Weights of a small masked image model.
Model: 1.6M parameters, 32-pixel images, arch vgg, norm batchnorm, activation mish, depths [2, 2, 4, 2], widths [64, 96, 144, 208].
Training: muon at rate 0.04, batches of 384.
Rows from block 4, named by matrix and row number. Each number is 500 + 50 x the weight over its row's rms, rounded and kept within 0 to 999. All counts start at 0. Numbers have three digits each. After the name is the row's rms in percent of the matrix's.
# conv: 3x3 conv (model.blocks.4.conv.weight, 144x96x3x3), inputs 40-47, a 3x3 kernel for each
conv.11 099:497476468375398359375375405486517492475539506475515487383485481445441420616594567541538495458499479471534500520505511566515499489481521522472483493448458449484486583529543588553572528532496502507506496522490498559463
conv.12 098:485556529475449531506524489500519533555536483489479533495567481425604509466439557457511479493613513524488526429442420478384403462514479506415447459544459448504495503529540509607520465432474512444495470507516500399440
conv.13 100:529475522575504497510489540501542497426471517537519567507486472531444428472481495511474470366502473501492506506508515503449505511512537471506493554481526530537503461469524454636555536405469534540514482446427523460455
conv.14 103:517484509501499540544498486484519494317708513505366527502546505516559496529514482450457498479888498512445532516483479517478520493512479526481510498366522483541524537477479501441535485600510483507488506395521535619526
conv.15 100:511458452451496468505540516496482537448765481556514488480476474473515478526510493482374505396656505496467505490524508515489503497507513533473425530505554503523555488486502501507491533461575467442462562382478549574438
conv.16 100:488490526445465553451463527495536510457512555523495479473423514558719537572523486439504500543525440476455479560522491525535414508488523513495408443416490464477500497504539511586373508542424482515525455443503516491466
conv.17 100:530516486589509398590548553524485426552496509482522459551542488484540487488496422480455446480516488482463484515509507474541522458491516514497496465479616491454519438534531523565497543468513514480521533499450551505508
conv.18 104:501460574410609610507468534483495488487448467506521505395447468308853554476525495507518492520516459478498531480521531468522503466521502523549554574477553534529594511473514512432359538506456524453421398604551427509501
conv.19 099:494503512488440497524495504517508492439526444478469512506489550490501461542515498537672420408424525468473492501586546437538648463454511517479557466515576466506443522421520514487294578607457486485477553549486540549445
conv.20 104:564529539521528562535553504446455525394355525480523501506476485456464461491505508426483473339475471479487545532481484462433456509508465471532479597648406514487491483418511503604417562492502502547500530320440433493504
conv.21 103:515483504565556554554482506467489494474487520463496504487582548404541516469441452471510524529513562479538503520500446660497465544469470527495502512470448513526480553427509466508493565512453524532521496481496502494529
conv.22 112:479512530518488533488498495492462500557377499465425546509480500510492500504515475497582494553239507507543486508523501559454475517550490482520495473662492497581503467525490507544531486679591498501531496493486509792466
conv.23 104:536425493575516486419467464476548512437543409512582477554452514602543547451598546444481517516636519503520499550522507472442455490502570478535465347588547435546515501471487359684534434489537537556490588478444572580466
conv.24 103:528508549504558460492539527506567508458465409481536476482472485537493387500561531414419447510516464498527534504470520409581523530523562529488484507519639505472482410430441579467384463545574532542516521473524502510458
conv.25 101:485452513506468499544530554451467553528518529528433489477492465519523514454494496444375527460548474492471512503469473529564505478455492489487490495546549486499486426531488497566579502443520582536483547364584489474628
conv.26 095:488509521476496511444482445552483463524510563533504444503505584529505532568518582525485531518411572486449556493492526499510487450519473499420447535619495499494481415420481464533556487506546528540494494591502566418468
conv.27 099:498532471514489456479412432491531542471527504513604554504485503463521496540646570596529437458462483496431547451571478528539422451497494464451474499406529507472485538533496437605621537453525507491525556568523568470529
conv.28 104:579541519540472482489545470541508517445449516484553481491511467511351446504445467512479503494465482501496512468508475506489504460484485528560504418621496520432503482419493323999553439475516480544547525388452498446535
conv.29 109:511510459453435374444443453490585500450501457473514523353316303393316391447405378525533528502482499499497479509502495535535522425473514451465487491534508517527548425358395466567471514459543468540559515562544422506521
conv.30 104:545543538507494477504447504478506497489509543447506510375389457429537453537587536532476492505534541497498440551551544541600586496515513493485476427449478434451512501468447384466416491457497519507497519445482507560468
conv.31 102:521505473533530512472535555404455476506527517537482461560531483513436454538515455422603491529522502489526528509534514557478537558494553456532506430356451537521481480531558500484364486517456536507525608536503591448427
conv.32 104:501487528490474499520510530485525469514280483534460507445528510493565467520499545498437531446524529492527535494515503511553502513506516466412463526475351523534500505460495474490455475548483506496495506636546500402488
conv.33 101:580616581413495508304289453480478511476526506472431506466468486465471457546578555488486460501515554553519538436502432452496436543469405447481508462485481473482522542542546493485491534550524465517562417493518510417513
conv.34 094:467453518480406496493518557519525491491537538451555481549599484575541461480512487397592518425334511504535494511488529579457451529560501616485469556527425538471482495450549498457517507532561478475497345449538518477436
conv.35 101:496466497527491477478496494521556465465513472535561506542524508597529480553531577510395460616405524480483521513525454590384441495458463477538544518596471482459401492524504551488447496466552491484532561545487457441409
conv.36 097:509577530546541531489525475487523461492478472409472432496512544493521563400486452502501503451473505473511501519507579526529594582501443462472456462505514527535510487458428469490472419526422538507552555471559507537584
conv.37 095:448463499494567483474505511463439483526513441476519496507476525502568524528562542449512548506522543468504544553500514548468507506461512510453487504480563552511485472531533544474639465515521524572500507430482571440479
conv.38 093:491535546484499483524574481510505451623482482507430492531539484504489553520562558531463599376647490500560547485570491545767495500431499507535505549604455541482492531471443408301438462471490442490533516546587447684521
conv.39 099:532615530519471560496536528484502492468563489483483506495471496629468664536586567536527499452656490502511507489522518482544517562594542464534478484425430488467501547570552465320449498302563457488506525604538509466538
conv.40 100:432510485474487430417467439501518503538551457524522527490533417552467482569493471511439490452537529493493523428463495357492565538626504494472465452423474560540544555471468818606362477472464461482522528494541545460444
conv.41 098:478523496493536455521464482514519466450240488509529500461491482512586568496559527462422525548419459503534492516514471514462539511563530556411505592533505513519497507546461540481421492562471438444505441383540431635466
conv.42 096:474522515522549502495467484489513516438398485569500490492515537469500454467457501530479534497333518509498441467452388555548485506511451493459431512518503446413431484582547543396497471348391507452496492506494524505524
conv.43 104:452531476559569541633637681530466515507426483524545510546559552499553489543577617547497498536499531465458467513537517531558513489538479471490481533616504513493484453493466413603450454515466552510518530541458517435506
conv.44 102:533526477540502468538540460474498468454575478520470494474451408455508367508541505509480530509428541497504556466530432571530554526557529499501559482507490511525532554629574451536477417494465531425465545529512476449476
conv.45 101:473528488356424468454488491500512455590516536466486458546501499648627595554414478554450557466521550433515505482516514482510516543515537458497512493469466483506488528505459490546595463524503499579492566495456489572530
conv.46 096:519453480442463505504494470458464519497683473524548490472519525461448535510513528482452474478465505519499485553541535554526469514561543477458499459382419502469531468438471433426473531473592445463531540442600519427489
conv.47 092:492496510401548455516501532505513518501572520534542525546595514522503477475447492553501413461636456513480457563476557481560500485401476468514483605559608463530549465504507531562516468460566534468500418485543511473513
conv.48 105:552513466564501427592581487583530485465468446474484520496444503475431546514549461478527504439465502489483524556528507476490487492442435471529550535455398516552515496462476481445397472575562500450532480487577499523592
conv.49 097:509428452540444447492521493537498490530536559461524472549517660507426732548464565471578515578500518479489512464537524527557486506482453515468520584481487472494471474474522465502397487484499483496461521205471436490552
conv.50 097:502547503485501500516526480433488477475295456529517474443429487498477481468513495494352516517450524479484452494463509463738482444509478523568455480584453533542503465557499531469512557566512520530484453346530488557513
conv.51 097:475480516560558513506522478511481472447403500488433473486552455501513566507530511472479527508496553512512530517449508519459543453514503544486501481544573468485523516482465500535505449496537533516524615576471507410517
conv.52 096:587563569538513506537508507497482438426507504503510544508464461515506519564545540525424491576442472492464497535530486602586557462448441513619547503526458485452461522546503470546567535512537467496499480479462529573465
conv.53 098:475537529612599555462440554463502529440507540453430451493631484468556476395369449459423514471501500436434537479491424496549474508488482589489451502414466530557512487475487502430457479377467451508539492598565509533493
conv.54 099:544537501452426580591582558536518514496331458476496490471523607396289461506443512512486485520583426498518400537565521482527496482468459496481453565554423463452494476478457533435491476461468486490461545537511424506494
conv.55 096:504485479447487500467462494495587501570639462465459526504518549475445536464513515409507553488590551446469471569560536626594546506570525470468428391508459469577543452442482296498568374530536490476520396536492455548515
conv.56 103:413495536431385453480462483525541440444497520519474511411351397437493472410484428523698543521427468514516531593507521569582511469440464523456528534540578429553463509522513436457431539504454490517453464481430526531538
conv.57 100:471435524450461475541448502498467473433479497472561485505523500548548515488487492486474455514439533472554468461525478505554548501636549490506543484444589514469485496532487565405433554452414509476493450562471490550579
conv.58 099:488450478506496462515462519505576511301427501429471525520576500548680522459424477451474510503364552518467529563554535546460532523490515512433529534338506513488559491543484582363578518499534545461515438593443433587548
conv.59 104:543546518467527516457451540452511495466483439512530428497488460468469582456535476497551522492440731524525417552551532507539458505515509525529486481515511486518579453470432441499641494484514533529511516516423467445517
conv.60 100:525540536524462487475498496430456432423435456474490519500502467482505541520540564536641566450481482518497495520498499514506518497530501571528505363415478498485475502490477449505553490464550517533530583462457551456483
conv.61 099:501535528499489497520530490468520504497711519486525496499466498493482522523508513449440527467396449492492480484493523567510489512521484462450498483438539524483533511518508548374589486526509505481501512400548477414489
conv.62 104:417472408494462359510507536507473502473458516517485501555432493618635623505550602465539528445413496528499492515522522513510496535540504550556533468535423523519473527579543433528534439433444523444475569449492534478552
conv.63 101:518518508527519513521526497504530482464361482465489519503539509491504534483494506512413508551478501484501510492462502545429502490521513481472501494525496487489524511538485489364521499494488465478540452791510534498500
conv.64 101:458425513498551554485510502494556547476496372481496503527540527433480389515445496542479494496551556555513569483518537507601535534498485496493529519602495499470471548505538395451384487534505536562526562508480532554565
conv.65 092:514515489448410483528495513455522503434530468480534492606553524538575576626578594494478500525416508487460496518547489490540493502531488418453482555531496423516512524495496560569545538538508478469485509718549422628484
conv.66 092:523570444496496447508478484543468504413484498428507475579439487478520446515494494475596520497504493559530563462377446448504488516563496534510525495569508482493477457542576501352463482487493522460449487479552464439526
conv.67 098:469508508494476520494504518538537494516461580571391484472491508501467564479403426416467487520500503527504455519474479459524538495542556492419457521564508474574502472468501497562466517420442535476467419467451537835431
conv.68 107:459483459528506516466459537532564549468506496439460445627685623463418523429304381509536504498477520558533534431513498511513563524557538524516454496587568547497493459439428494475474521512581455550427477482519479591442
conv.69 104:539554471456484386440458411516532536464566533444471475486417448451409384393379439560605474514529463492519433556627515539608472498525482534536463463483479521562547418472391398445373426461470468511522476519444516457549
conv.70 106:481516502493474484511505510467520459577832356506534506505467506470586463475504517515475503534811591499494466502512507486353482500525451500484499522538479486522502496489509532645503484513580516498498461464441462348487
conv.71 108:495477522492486509483465511562522471445406562530525498476481508511523524501480504495161484418482523524508512485489524473514494538522486485611528526516435485503487508519503488539506494481488523553493447876534531457480
conv.72 102:524573549542559493496421477489436483442609503573564458452451502641590556606564565541442472535584486516519458468473445393533474440511501470534544495494484467487479467483492460570488445466473443451478467472490568354547
conv.73 103:465469552462470643546533584510463469580505450515535484506509504491533440382458444583482501445460593494526535534444509494480362473496475469483542421415437505484499477565543427488685526557565516510487472510507460504558
conv.74 102:512573504462561519412511465453520521444567465467528460421447478374495556355419461514530511517453498499519533535533535544607483485516505545562537505550457512489506474554475484467527438531580465440455517465538514491476
conv.75 100:500500531470441539470459468498556528582495494475555510524447459619448455512484448533562563500520531528428466538548537522487571519547510469450474470481477503470531571474442703487446559462462528543530404582481464457533
conv.76 096:479509533464581558505497469461500484524490472461560451543474561449490446518482458475476496504498506469479533469484497379445438516526527523502501439221480568472559540475485416403483442471506461491474588542507590521459
conv.77 092:511494541491513513513453503547508546580396534477513499526537496490467468450509544491546464535472458542462462497582537454555551549523511503565470539448397517476469506526520624559338521558450508443516438526514497483494
conv.78 102:478455458554509504536531508512469510513462564439554460551502519502405475520475473478448481508955546485501489459479504505519504527491526470474484579661552536438490498497492514400485513569460480562504525446458426436546
conv.79 104:529485449496541452434456492499502500544713664492514521444433491540511535526501529503584505533453518496462501517505500574608523508505438510534498477431528543476484498498556465422431487421516476508497475599348524533465
conv.80 095:455566517517666510560554524469447495532514450456441522422421488465452442502473474481568474423521507508455538461452415410468525463503467500499496454395541490461529532600547548604507544332513506473506479564470484455425
conv.81 099:462456532561515475529494506466470507493418411457510555549591450530590444528484508504450450505451486510532446519474410438495467478474441569475499498541471497504536511491565544520411508475403456543491477521535496542495
conv.82 103:486516486500466483513480508559432521465555424511546470518521519549478505524542501437904505550370457472475480517545471504497536513567493483566475482435502485501509509484493541768472501472529518468432439999563491299468
conv.83 099:508551573494479523457468464518467468543516433492540516521586489484518365453541484552575525521429448551529444542525546526565604407466466502496500520522552481452413498486468511479463543491501497501520549441496536476489
conv.84 098:488487454502593500492560471495439490417581509529486474548463508555417494529506509460576574469509528577504541541450496559500522590598513445444481573424472477509460535575585542448487459429492493479483513584536535444519
conv.85 101:474457508506549525512506513465500497413454491490547490491540521526522456489456521465810494512475507511508550480443473429398471490474470528476505535344508512501480501523505477600510515426432511431500462318496516556508
conv.86 101:474512430414484439408439500520498560512597524474488513529472481461497516523594541497563453473500433472513541512497517474543514452452432503490574475509472496525481502531417604585332494499532468431515514550574538526523
conv.87 103:570523429632585456508498504515553468427518480501528481549533421559534468534507501452502620462611500521481492458438457584508492554495471464445563466471454496547503453435469505567482502526499544555522580709422506422528
conv.88 103:506523548490543483503487506550473492421437694505500511512479467489518449517538491555650435493504499468504489475532486562512464513482488485437522531395476483489503497511485536509705510550501513472480508370345524549531
conv.89 096:550508497531505515431445499518532552566603497486495512460437446468505515553548543473506532512566487472525470495527507501467465478511467524507525441505425490516488462515526531713499554509530472518443447357501444469487
conv.90 106:503529536529466521479514521496522540504427480496498484521509540469450484459422470564434491450535526501579517492506531508484462536527543491466467456546463496465498459475508506475413453468398499469509549504506515546518
conv.91 097:474474526458618580497558512494466491611537577547409540577478534560475492520447457563450568655486486517573469515436505596421531550423548485561491467437439487548508497506478540427456482384434474562451468341486503549542
conv.92 096:556475534510547534468579494458457441511454464477470577437615520543636528508458495483435430453435477501535409523493495492392539532466525487498524493459531499467458458440486502525435501456443517522485535498466538541549
conv.93 102:523502551416429549491460520533526552437403495544456530403444584395445532465460458520537514466505448523584472451482541492442531505452492493497482581522506533518503480461455479460542396477498450477531521508540558492482
conv.94 101:425446432459559450531511511435503510439528505501432486545632512506807585423440391533514524402617479505495472503514492474524499564523478480521544464429486524557576524506510417702498480452528514553476436595538517514544