Weights of a small masked image model.
Model: 1.6M parameters, 32-pixel images, arch vgg, norm batchnorm, widths [64, 96, 144, 208].
Training: muon at rate 0.04, batches of 384.
Data: trained on photos with spoken descriptions (Open Images, Localized Narratives), 203450 training examples, 60.8 epochs.
Rows from block 6, named by matrix and row number. Each number is 128 + 24 x the weight over its row's rms, rounded and kept within 0 to 255. All counts start at 0. Numbers have three digits each. After the name is the row's rms in percent of the matrix's.
# conv: 3x3 conv (model.blocks.6.conv.weight, 144x144x3x3), inputs 72-95, a 3x3 kernel for each
conv.18 103:122131120076155064141187136142126111134118085121141126151139126140118134157135127119118119119186095129125067153125131167139151143128158142125123135146126148121151115118115110165185132129149124120125090099105137138154134122127124141118137120177143108105147104125130135134122136155194170173121146123107125125121141147129140139137118123075087094113116111124128111071141110117111103139115166125132089101105128113109137084127086073110073149133153112125086131110135127106111157116165146148132133122139127124109161110101125106136123099178137154166145138128101140063123150132126124150080133164096097132124083081120144115162116089121128119144165114148147124
conv.19 104:146106091124173136093133144110129115108145117132167152136115127111125117162112140129116096158122109114088129104119124126103129085114114102166119137142123135139151122111148128090109130097101123149147190117116160119139145137122159131149115149139117105095135105093138132137094128125107136132129121134127115126121108160126133128154147163114133125102133136090109135135134179117103110087087096132145124145125105111118132169103089162147093104064110120164163149102146124155099156144126174149141121129147146131118135121122128120141118135160129121151143123114124132127143135129104093108147090100111150159117116137141161126120102128148121151139119136117122097
conv.20 100:135159121127119110135111134117117139134134140138129132132142128142130123152142128132145104130137113128121129116072122126097159131111137135254164124117142131134113122129140139159123127131120129133106137149117134125122142019117120255121132146122111133126128174139126119124082122133104133145114123119111149138132122122136133129118120131136097132124132138125132127063144141134134134135162103120114125113128123159117138136164139129117145132143136122123135132140137122135130145155113127118116123132135113130135127140118113153110100048098146158118131107165138134126122116141108149107119154114110150106129110121127114145130131129137146126129131115159134152
conv.21 106:100120167104175147101141126118095094148122160141120128096082098129140156101115132102113137091099110104135118099099101094125113127157138110141134147082155160143147105083093104113090097098123106139134057137107093081105123152142130134133131107142147149137140165135120130115165135107113131108157134134138124123121078115112104104135120111127135140127133104105138130087133110127172144120096098101106075121165128103117111078120115099153150152139136125143176138147108115103113117082109140151108116111134097162153084090141140143135168114143163176142104092092120081110121092094062093076151161098144153108132158129145153143121135119158157147140127148150133138
conv.22 095:146113122151202118144109151127144113145157146123126144128141152161112139148105104125110131159138142179151160097118104076088116129158151132165135179072115141145152127101094116152128111132092103112128168157147161149137129110129129099148132156114152144143114145110141149136135129142146144177152105142124129147180161156165121157116151152155182132125108121116118141118132132170160133119140158154133124115144121132142098116168133126156159122114118156108124107141161129125112149100095136164116124110140096095118160165166113125126111105093064101132125137124118131118088166079117121142137164141110160133085062086137125105098115122125114134186173155153123133
conv.23 109:123134100128120102137129121120132127147119135124125129135134135120124125126129116141139138138135134129115116123130142129163091132134129133104134136137170131133144132116113111130138135111114150116118127123139115124119130116132138127167129159114119140130134109081124134125128125117113154151134113115121128113125115108117140117124150121147074080144103114134124135118147147140117109129159135081175255135111141127120122124128108123107132136119124134161109135115125127121141137185113132147155120131131114162141136091139128130146109158199131091090149122119138145117140121124129115128133104105136136123124116109123114107117150122133128144133128175121123151
conv.24 093:115136122121121125139115114133129102119138150142160120125155132097115140125118155134115116134090102132151127150127150081079074124131120114155158106190163124133132133182132114139136147152137099148113116149095134116136106137140115179145173145118115135143133132158118175151162167121119121116125162117145123089143146103122145131161146153107117137145156131124143130139168150134098107130112117170183168149172156126152135189110064131100098108110111166187164105130070094091138100101155139106154097149123093124091150114124126154135128105133123142124118146140201115123123160154094103094134166124140139087124088116111154143101080119131093109133113129132110125
conv.25 096:116117120172065119102152143127110114156178112143103121144129132112110142130107137150127136092161095104109127116100138084144153139141137117106100121150139122146130150130147127139111118148110136127136151129120133136145130166146137096113154104123140138139131131143134143168156140128173114096161081116147118116163116170141127137136143153214139164122119134072123108094134128115119107141138158154114075149140130086128133120193092156099065106098111117057061101086072148141109137092153100147151122132113132100131134145141130119108110099169119131139140131164173173148110140097161129139126091111147102091132110085121073090124134121123120089104142122148156167
conv.26 104:137071114110052134132114138125115145146150114119117134136122136117122141117123113108150152143166135140125133137119139151123126110124092146140061119212105147127126130146162123122131127114129122134140096158139117152128124135132103155153120085139108103134115108089127136134090111106111115116145124136148117124145133134165131143106106148131140146115132147107108112079099131092121150144101122128119135149115146111120142126132141120140151133122130094152157112114145114093118107157109114117109120146172137209138119155111117119116091148186117102123127159108149117171139122148119108121135139119140135126145157162133150154160146157123101118105160118129117128
conv.27 099:140115144130044109106134128117133138089139104104109101187145105195138101199126118145133147141106130140138157140118137092151107136118118115114119168154114127110114116113110156143095138150143104105112132139123150142114115136122144150161145128134135101116117140150126133132115189134107168115115124133129124139125119104132133125131110151119174157140145159117077140172132116129113121132145115168180150117138134110132108135142098104111098118128118133163128099116134106129125159109115133133103158165159146108089153101108150124129162092135122129114099146140108121123114133140108159102126152123103131118131143161115108108132099109131099123148174206121140147
conv.28 099:110131111157048178140148122121113140146120100118110132100114090118126083112148124148141106175067106147123092153160096066234120130099099130125127140098137140125123144122134113156148147113147144144114097180110122123089120125140138129144138181134127160108126154114139160154119132117089145104137138161128144120113123132116134120101137132155103154127136125149133122152099133154150125119147153137133151114168144114110100129148129172024145130128138118115128107104124108141139145119150123145116155123133142119149125148135119107118123124114133192129115149146165173141136148102119133102151142126126164105129118143135071150121169130113128123114083103104124128
conv.29 100:097135132131144099118131140106145158131104113112120112121148121109095104116136113122127117141143176119114140126127144096141126094094120138171165146136107107140121138143147122085095096086102138127116146109132158121102137153135132094117118154133141133153158115124151117111153123114167118083156114089128123132129146078120165115130117124172105159134123103128138127140145143156172141137130122150141118134115122167156106162126124164105141149151081137066170150118123121116112123125101102095100133151142117092123126167142135143122148147118114116148129160115106112151085121119133137124120117145132118147149138144125116139103114092080097120071086108050106108
conv.30 093:107027162130155171150123137137114120127142144112119147164158131127138129146140129098142102095093133131131132128207155132163144130138135159029172117127106120102107130120137124150127134140117115100119157145110139115110132132112155077130143088111138109096119093114136143115146125145150165174134129125117113134097115121123094133122106104147163097146114144136125125148145147174151173133153113090097132133118101092109090084155126111146133094186149086158132145129115102103109103140083134100123132136135135155130157127122127146094143092141136140122136118150144118123130118110146110159092144123088130081136137167092146121142130142144141136137130129123122125
conv.31 097:097099134087060163138140153132145165136132164167135123118149103114113117110122145143131099140127104117125132102098113170226158122106125134186132127098146151112129138148131152137132149126139149101107178146119141141116145136106137088117177152130147129126135146118138125119138106112142109120124140148098111147160123138124145132141103129138167141128137136123164141090148129096126133137111124127030071128133116131139172136120115144116128127138136120114121089110122112120110081171161119173105124134132122136148157125127119123109142094157152128111140148115148072123132113131117079126117143121133120103102100151117128185103110122123158131124138139165160157
conv.32 093:123117136100108117123076116129138145127153122138158114118111163138137159107125150148124144123127175133136154084118120143142194115158118148123113106125086106109103095108142153094185136132156107138140110135154128159162152127158129148129163136113105101084102117096120103069133138127203132132175109107135129127177109177151176117140114127065115091125139137109144103131130136126099096155126144126135123149107115140123125101100125121130119129115124066089123094107114136168121183092115149126152166133154125133130121136111109142133139151119149127154157121136126082144154137145165125184141088125146091139158108116103153114118133103169152145159141116152145146
conv.33 102:133162127104199154098150112128132150142132093137138144109144133124111197141113175119094161122113134132158087107143125120083085137135131115149120122132133133103148130170139158074153137129154123128113123109078126130127104122115081124124134136125138167142119099164123116124123124097118126144116132120133111125136092109103138131109116132122153115128123108144120132144193135133120169161117126126096112110130108166127124146170148100163108125153136078206198136135154135120137157063145160130114135130153146140173155098140127151118106172106096108121143147104139199137105160169129084111134101129133121125142130148131200120116121147147129156129105106140128159
conv.34 109:121107135108152129126140116110134148130120135104113112133082104143075130153103112107156126091163084134147119097101108119118088108135086131140130144145135127133135106084057098143103120121117122089103106151142105102105099140101131110085133127126147141128159168149094155152116110113127107090106124106104120081116123069127107107161125100175119123127118108101083076117072159105097111094097117112118148111100125137112139101155207121106161142192150109121120128155128112121125128155147110142152095093094114125105096154104125100123120119117133118100146153118087191157090177132107133108089173163111125136171145157155131138136114086165145137113120130095100079
conv.35 105:126127132117124130126113127081073106109102126131079116194114138197135143173148133157118111126158121161142138133102139173127118128145135172137130145134115125101143112114093126141145131142131149109119168178136190140139135117124130126098130131101148106100123142157149148153135115143122067137110116149134125115116095115124095086112141120135128152130126138132192134137121103113152143135131116109138090170134145120138131082081107110100113134132110130103082123131105102124125110120115113135115141133155154119129117120148120131156143143171182144178129136088125093113115079083133103124110085091107069104137133099141133107117119136117098110159164157111149146
conv.36 103:133140115135130117133117122115111116150139114115132124145129138122159110137124127118147101122140121153126126138114116130062142125133136114246085182165127113096113116155135138128133137135133133139129123164101126122118123112136112158128129110131128141122133166156111158125152110119138169117104119125134155138118126123113131114099149111112223122134130155120088101131109115088119121107163143118166137148105141150117128142105116150132138148147107136114114134134126124144134131089083148156123136078127175255091099118110133122144162098132132125119149126133102107148140134131119132126115138128132126129139038137149126150134145121140124110155113131146125142
conv.37 103:120152155128125177150148113142119182132155131131135142151151131118180134118168127114151142119104098135123113122125147115105118138130105183141118162144150106127142165163141105176165134133119092136162137131137106096116100120098113143154129160122134159129157129154104108136120149190147128135111116157141165174109120145121100162091107077114112086113094129134130093129133118102194121105130134129124140131113100101117077110184142178114139121134130163160164169141136093110076112159157098144134143137148126147123114137126114138132138132156157140129100097128132136160165092102123148150113077152114093109093068110124131163131124126142135105107129132137136132
conv.38 098:118121118160173202099109163135128154112134142124113160116127148144138185175150185080128083111132058163129063095110162088127143140115143146108177117147169081130117128123119148118108138112132117143145102151133149102113122142132111155115090181121108163123117123108158154105144113116138125132128108128111131092134150110128158148122109101122087097149098153120129145108122141090079137132154149149168122120139135106198129103169123111188133144179136145181119158116152112127110096152106102140081120115122098076137146078118157143125148094116109086133129108114120162101140162154134128131162079150144091091166091106151131117129168101085127130135171154118139119
conv.39 104:130118125157153119136113110117142134142115130107112121129141123133133132129135116136146130132136133117128137125118121127100141114137130118138113132111108130145137124112121115134154134147127150133124120114113125126106153115134101090153128148128128136124130141134126132152133117137088141114119139114139120125115120166137101146128132135141130133118116131147131130130140126133127153118133124102110129112156141106101122119134094119118112130117135122161130149154154117118113161105093133134142117125109107149135144152140124143133149082129122142113149139136147185160138115145121106105136152165125162133128120123128107135112113130133137148125125144115122145
conv.40 101:141149114153146138150151100158131081154135136144134123092120127127104144132110144152086135107111117081116121119130102162172133131140133126123160142079130123113120107140150119117151122128146129105101138123141131167136122130093108161136138118129166137130200103154158101148122125095115152170103144114134119140120128115144126114122117071112145109116147128085132110121131128148097130121108115113131131116123137128130147139189204131115182135132122120124131128128137115096129140129142143120134127128108099123089081158105148113136121059129131090142109148117153198175110162117134060073124132121116111160152131115127125124144095149122130146096085144166132107
conv.41 098:129255142092044156125101127147111109133115129106122113141116117162144100153147098135090112148142115145131133151057129155252154124123138125151137109158113132133132116161129175153128130113149137127113140184106131128128156127119153128172118132139112140138102179121104118122132119137144121136142133117123125134130151129108126133102128140118070108088115116091106123116083120147126130134137099137118161138139144113134109116112141119157155129102102119130093144139124111121127122091139155165130109097127175149112140123123096120136144059147118108093156144143082137189134099135145123134128087112117108119141108091154117154130111125099132117139151114136138150
conv.42 086:131140097120085101120132107124156148131107142120128135123107134115123160125144149126132118135132137108112126150111104117099073134127111057255133123191165140159138136128145134181098120134120110119118144159151102153149108136128134095138116137136144094135152218144145122109150109137124181161110104127122145129126114130164153141099165088177167129105130108119132110168170123147152126122120169134126156100124122143109129144128120140144169116123126159199112147118154121126107116058113141127135110108130190196164121164138134142127095214147120102136129087132090124071130117112121130130125144115155145134105147136117114093123128114122124123104125100088128113
conv.43 104:166139171186123156122142138074074073096082077108093060122134098143188154113163137089078076142134126122126108113116125130167151086130108115157151106145125132094107093107096102089083152112109110067091137144105135162142144156148145125139132148129098139118136143130142126112111106112142138099087114108115108093142101134147116179142125112120123102128108139136150176117144185111110129121145127098129149116130114114130137108146121131116110113123115125132118123135119132122161109144140110106101098112132102128128174147144141141124136146118101185132133127167146145129126136118135116137124139143111128126156150174104113112141123120081093117102100111106084098
conv.44 094:116140130086105105116113142159110139114133123130117128138123158159135177119102157134112124111113141108143150147154126133166138130135123113155120141188117125150143089123109131138144166188153100123128139168156128143160151137129143098151124126118124147136145131130155152117151135153096115087126154132124144146148132132151134134120132126145186133146134156132127121164148128126122133117158103133165166098114126118146106121144110116112139144145149087172151141145153133124151149158088127096125140160129144165103118168153133142129119201102121120125101093111137128125139156157113129103141173141140167130151146130121117086116124121143145136161217146120143102
conv.45 101:126139188133060173126104108157125142169144119146106128146149090148116128176146138104146112111159066121110131139153139096165101145138141133113163161131175115142139163121138117113141138112133121135095122090140127118141121123122123110103144197123142154118132128100121144115120143118047144141111137101135124106137097133176089129142117107138119132117108150099111158109152139099155131117131119120171113126138151118127091152142161139174125129096138145168112134192161117102121158159142174152095126146135134147189130106146140137136113105143101126117126100141136097106130171135116135094106157127138122117090157141113200133154116142125123131102072132141123152
conv.46 093:097254134113153146148184144135147125099153132118141127128143095123180101109152129115132104107089119107118113129100125136121118140149135151064128124109146138129135142121151111138123113129090167147137155175166113118121126141132151145113128113149114095126121139120142171160134168163145120106123168147138139114087154132134150109151139156143162112122125089153150155126139120142160138096114061120153088119151102151143125148134111128091109111108144119133142113111145096118158101164134132103148139179117147139147160101103116089125070214105109120126171113131164131120114120122149110119137140133128121120104108133135175148139133131094130102173192102156114120
conv.47 102:135131139078131086122119143128115103157157167153142166095109142110106120096127120123164119070115082105122122136159166093135112099108149105084130143179118136144149130112134129076089139111145142132136115152141123149151136132141142141131160148097133119137128134116145148127150131130179124134164120135125102080147125102162137136142124093167157121114116101139127132107124160091117103152118125168128132152137117117137119089071091087106090117122125129163133146118107142140103082150124082102094107114119114135165131140217135141148123158133117158091147136108152116129122124111162149131132139116129131110112129076057145104102119111114110121105146142158119167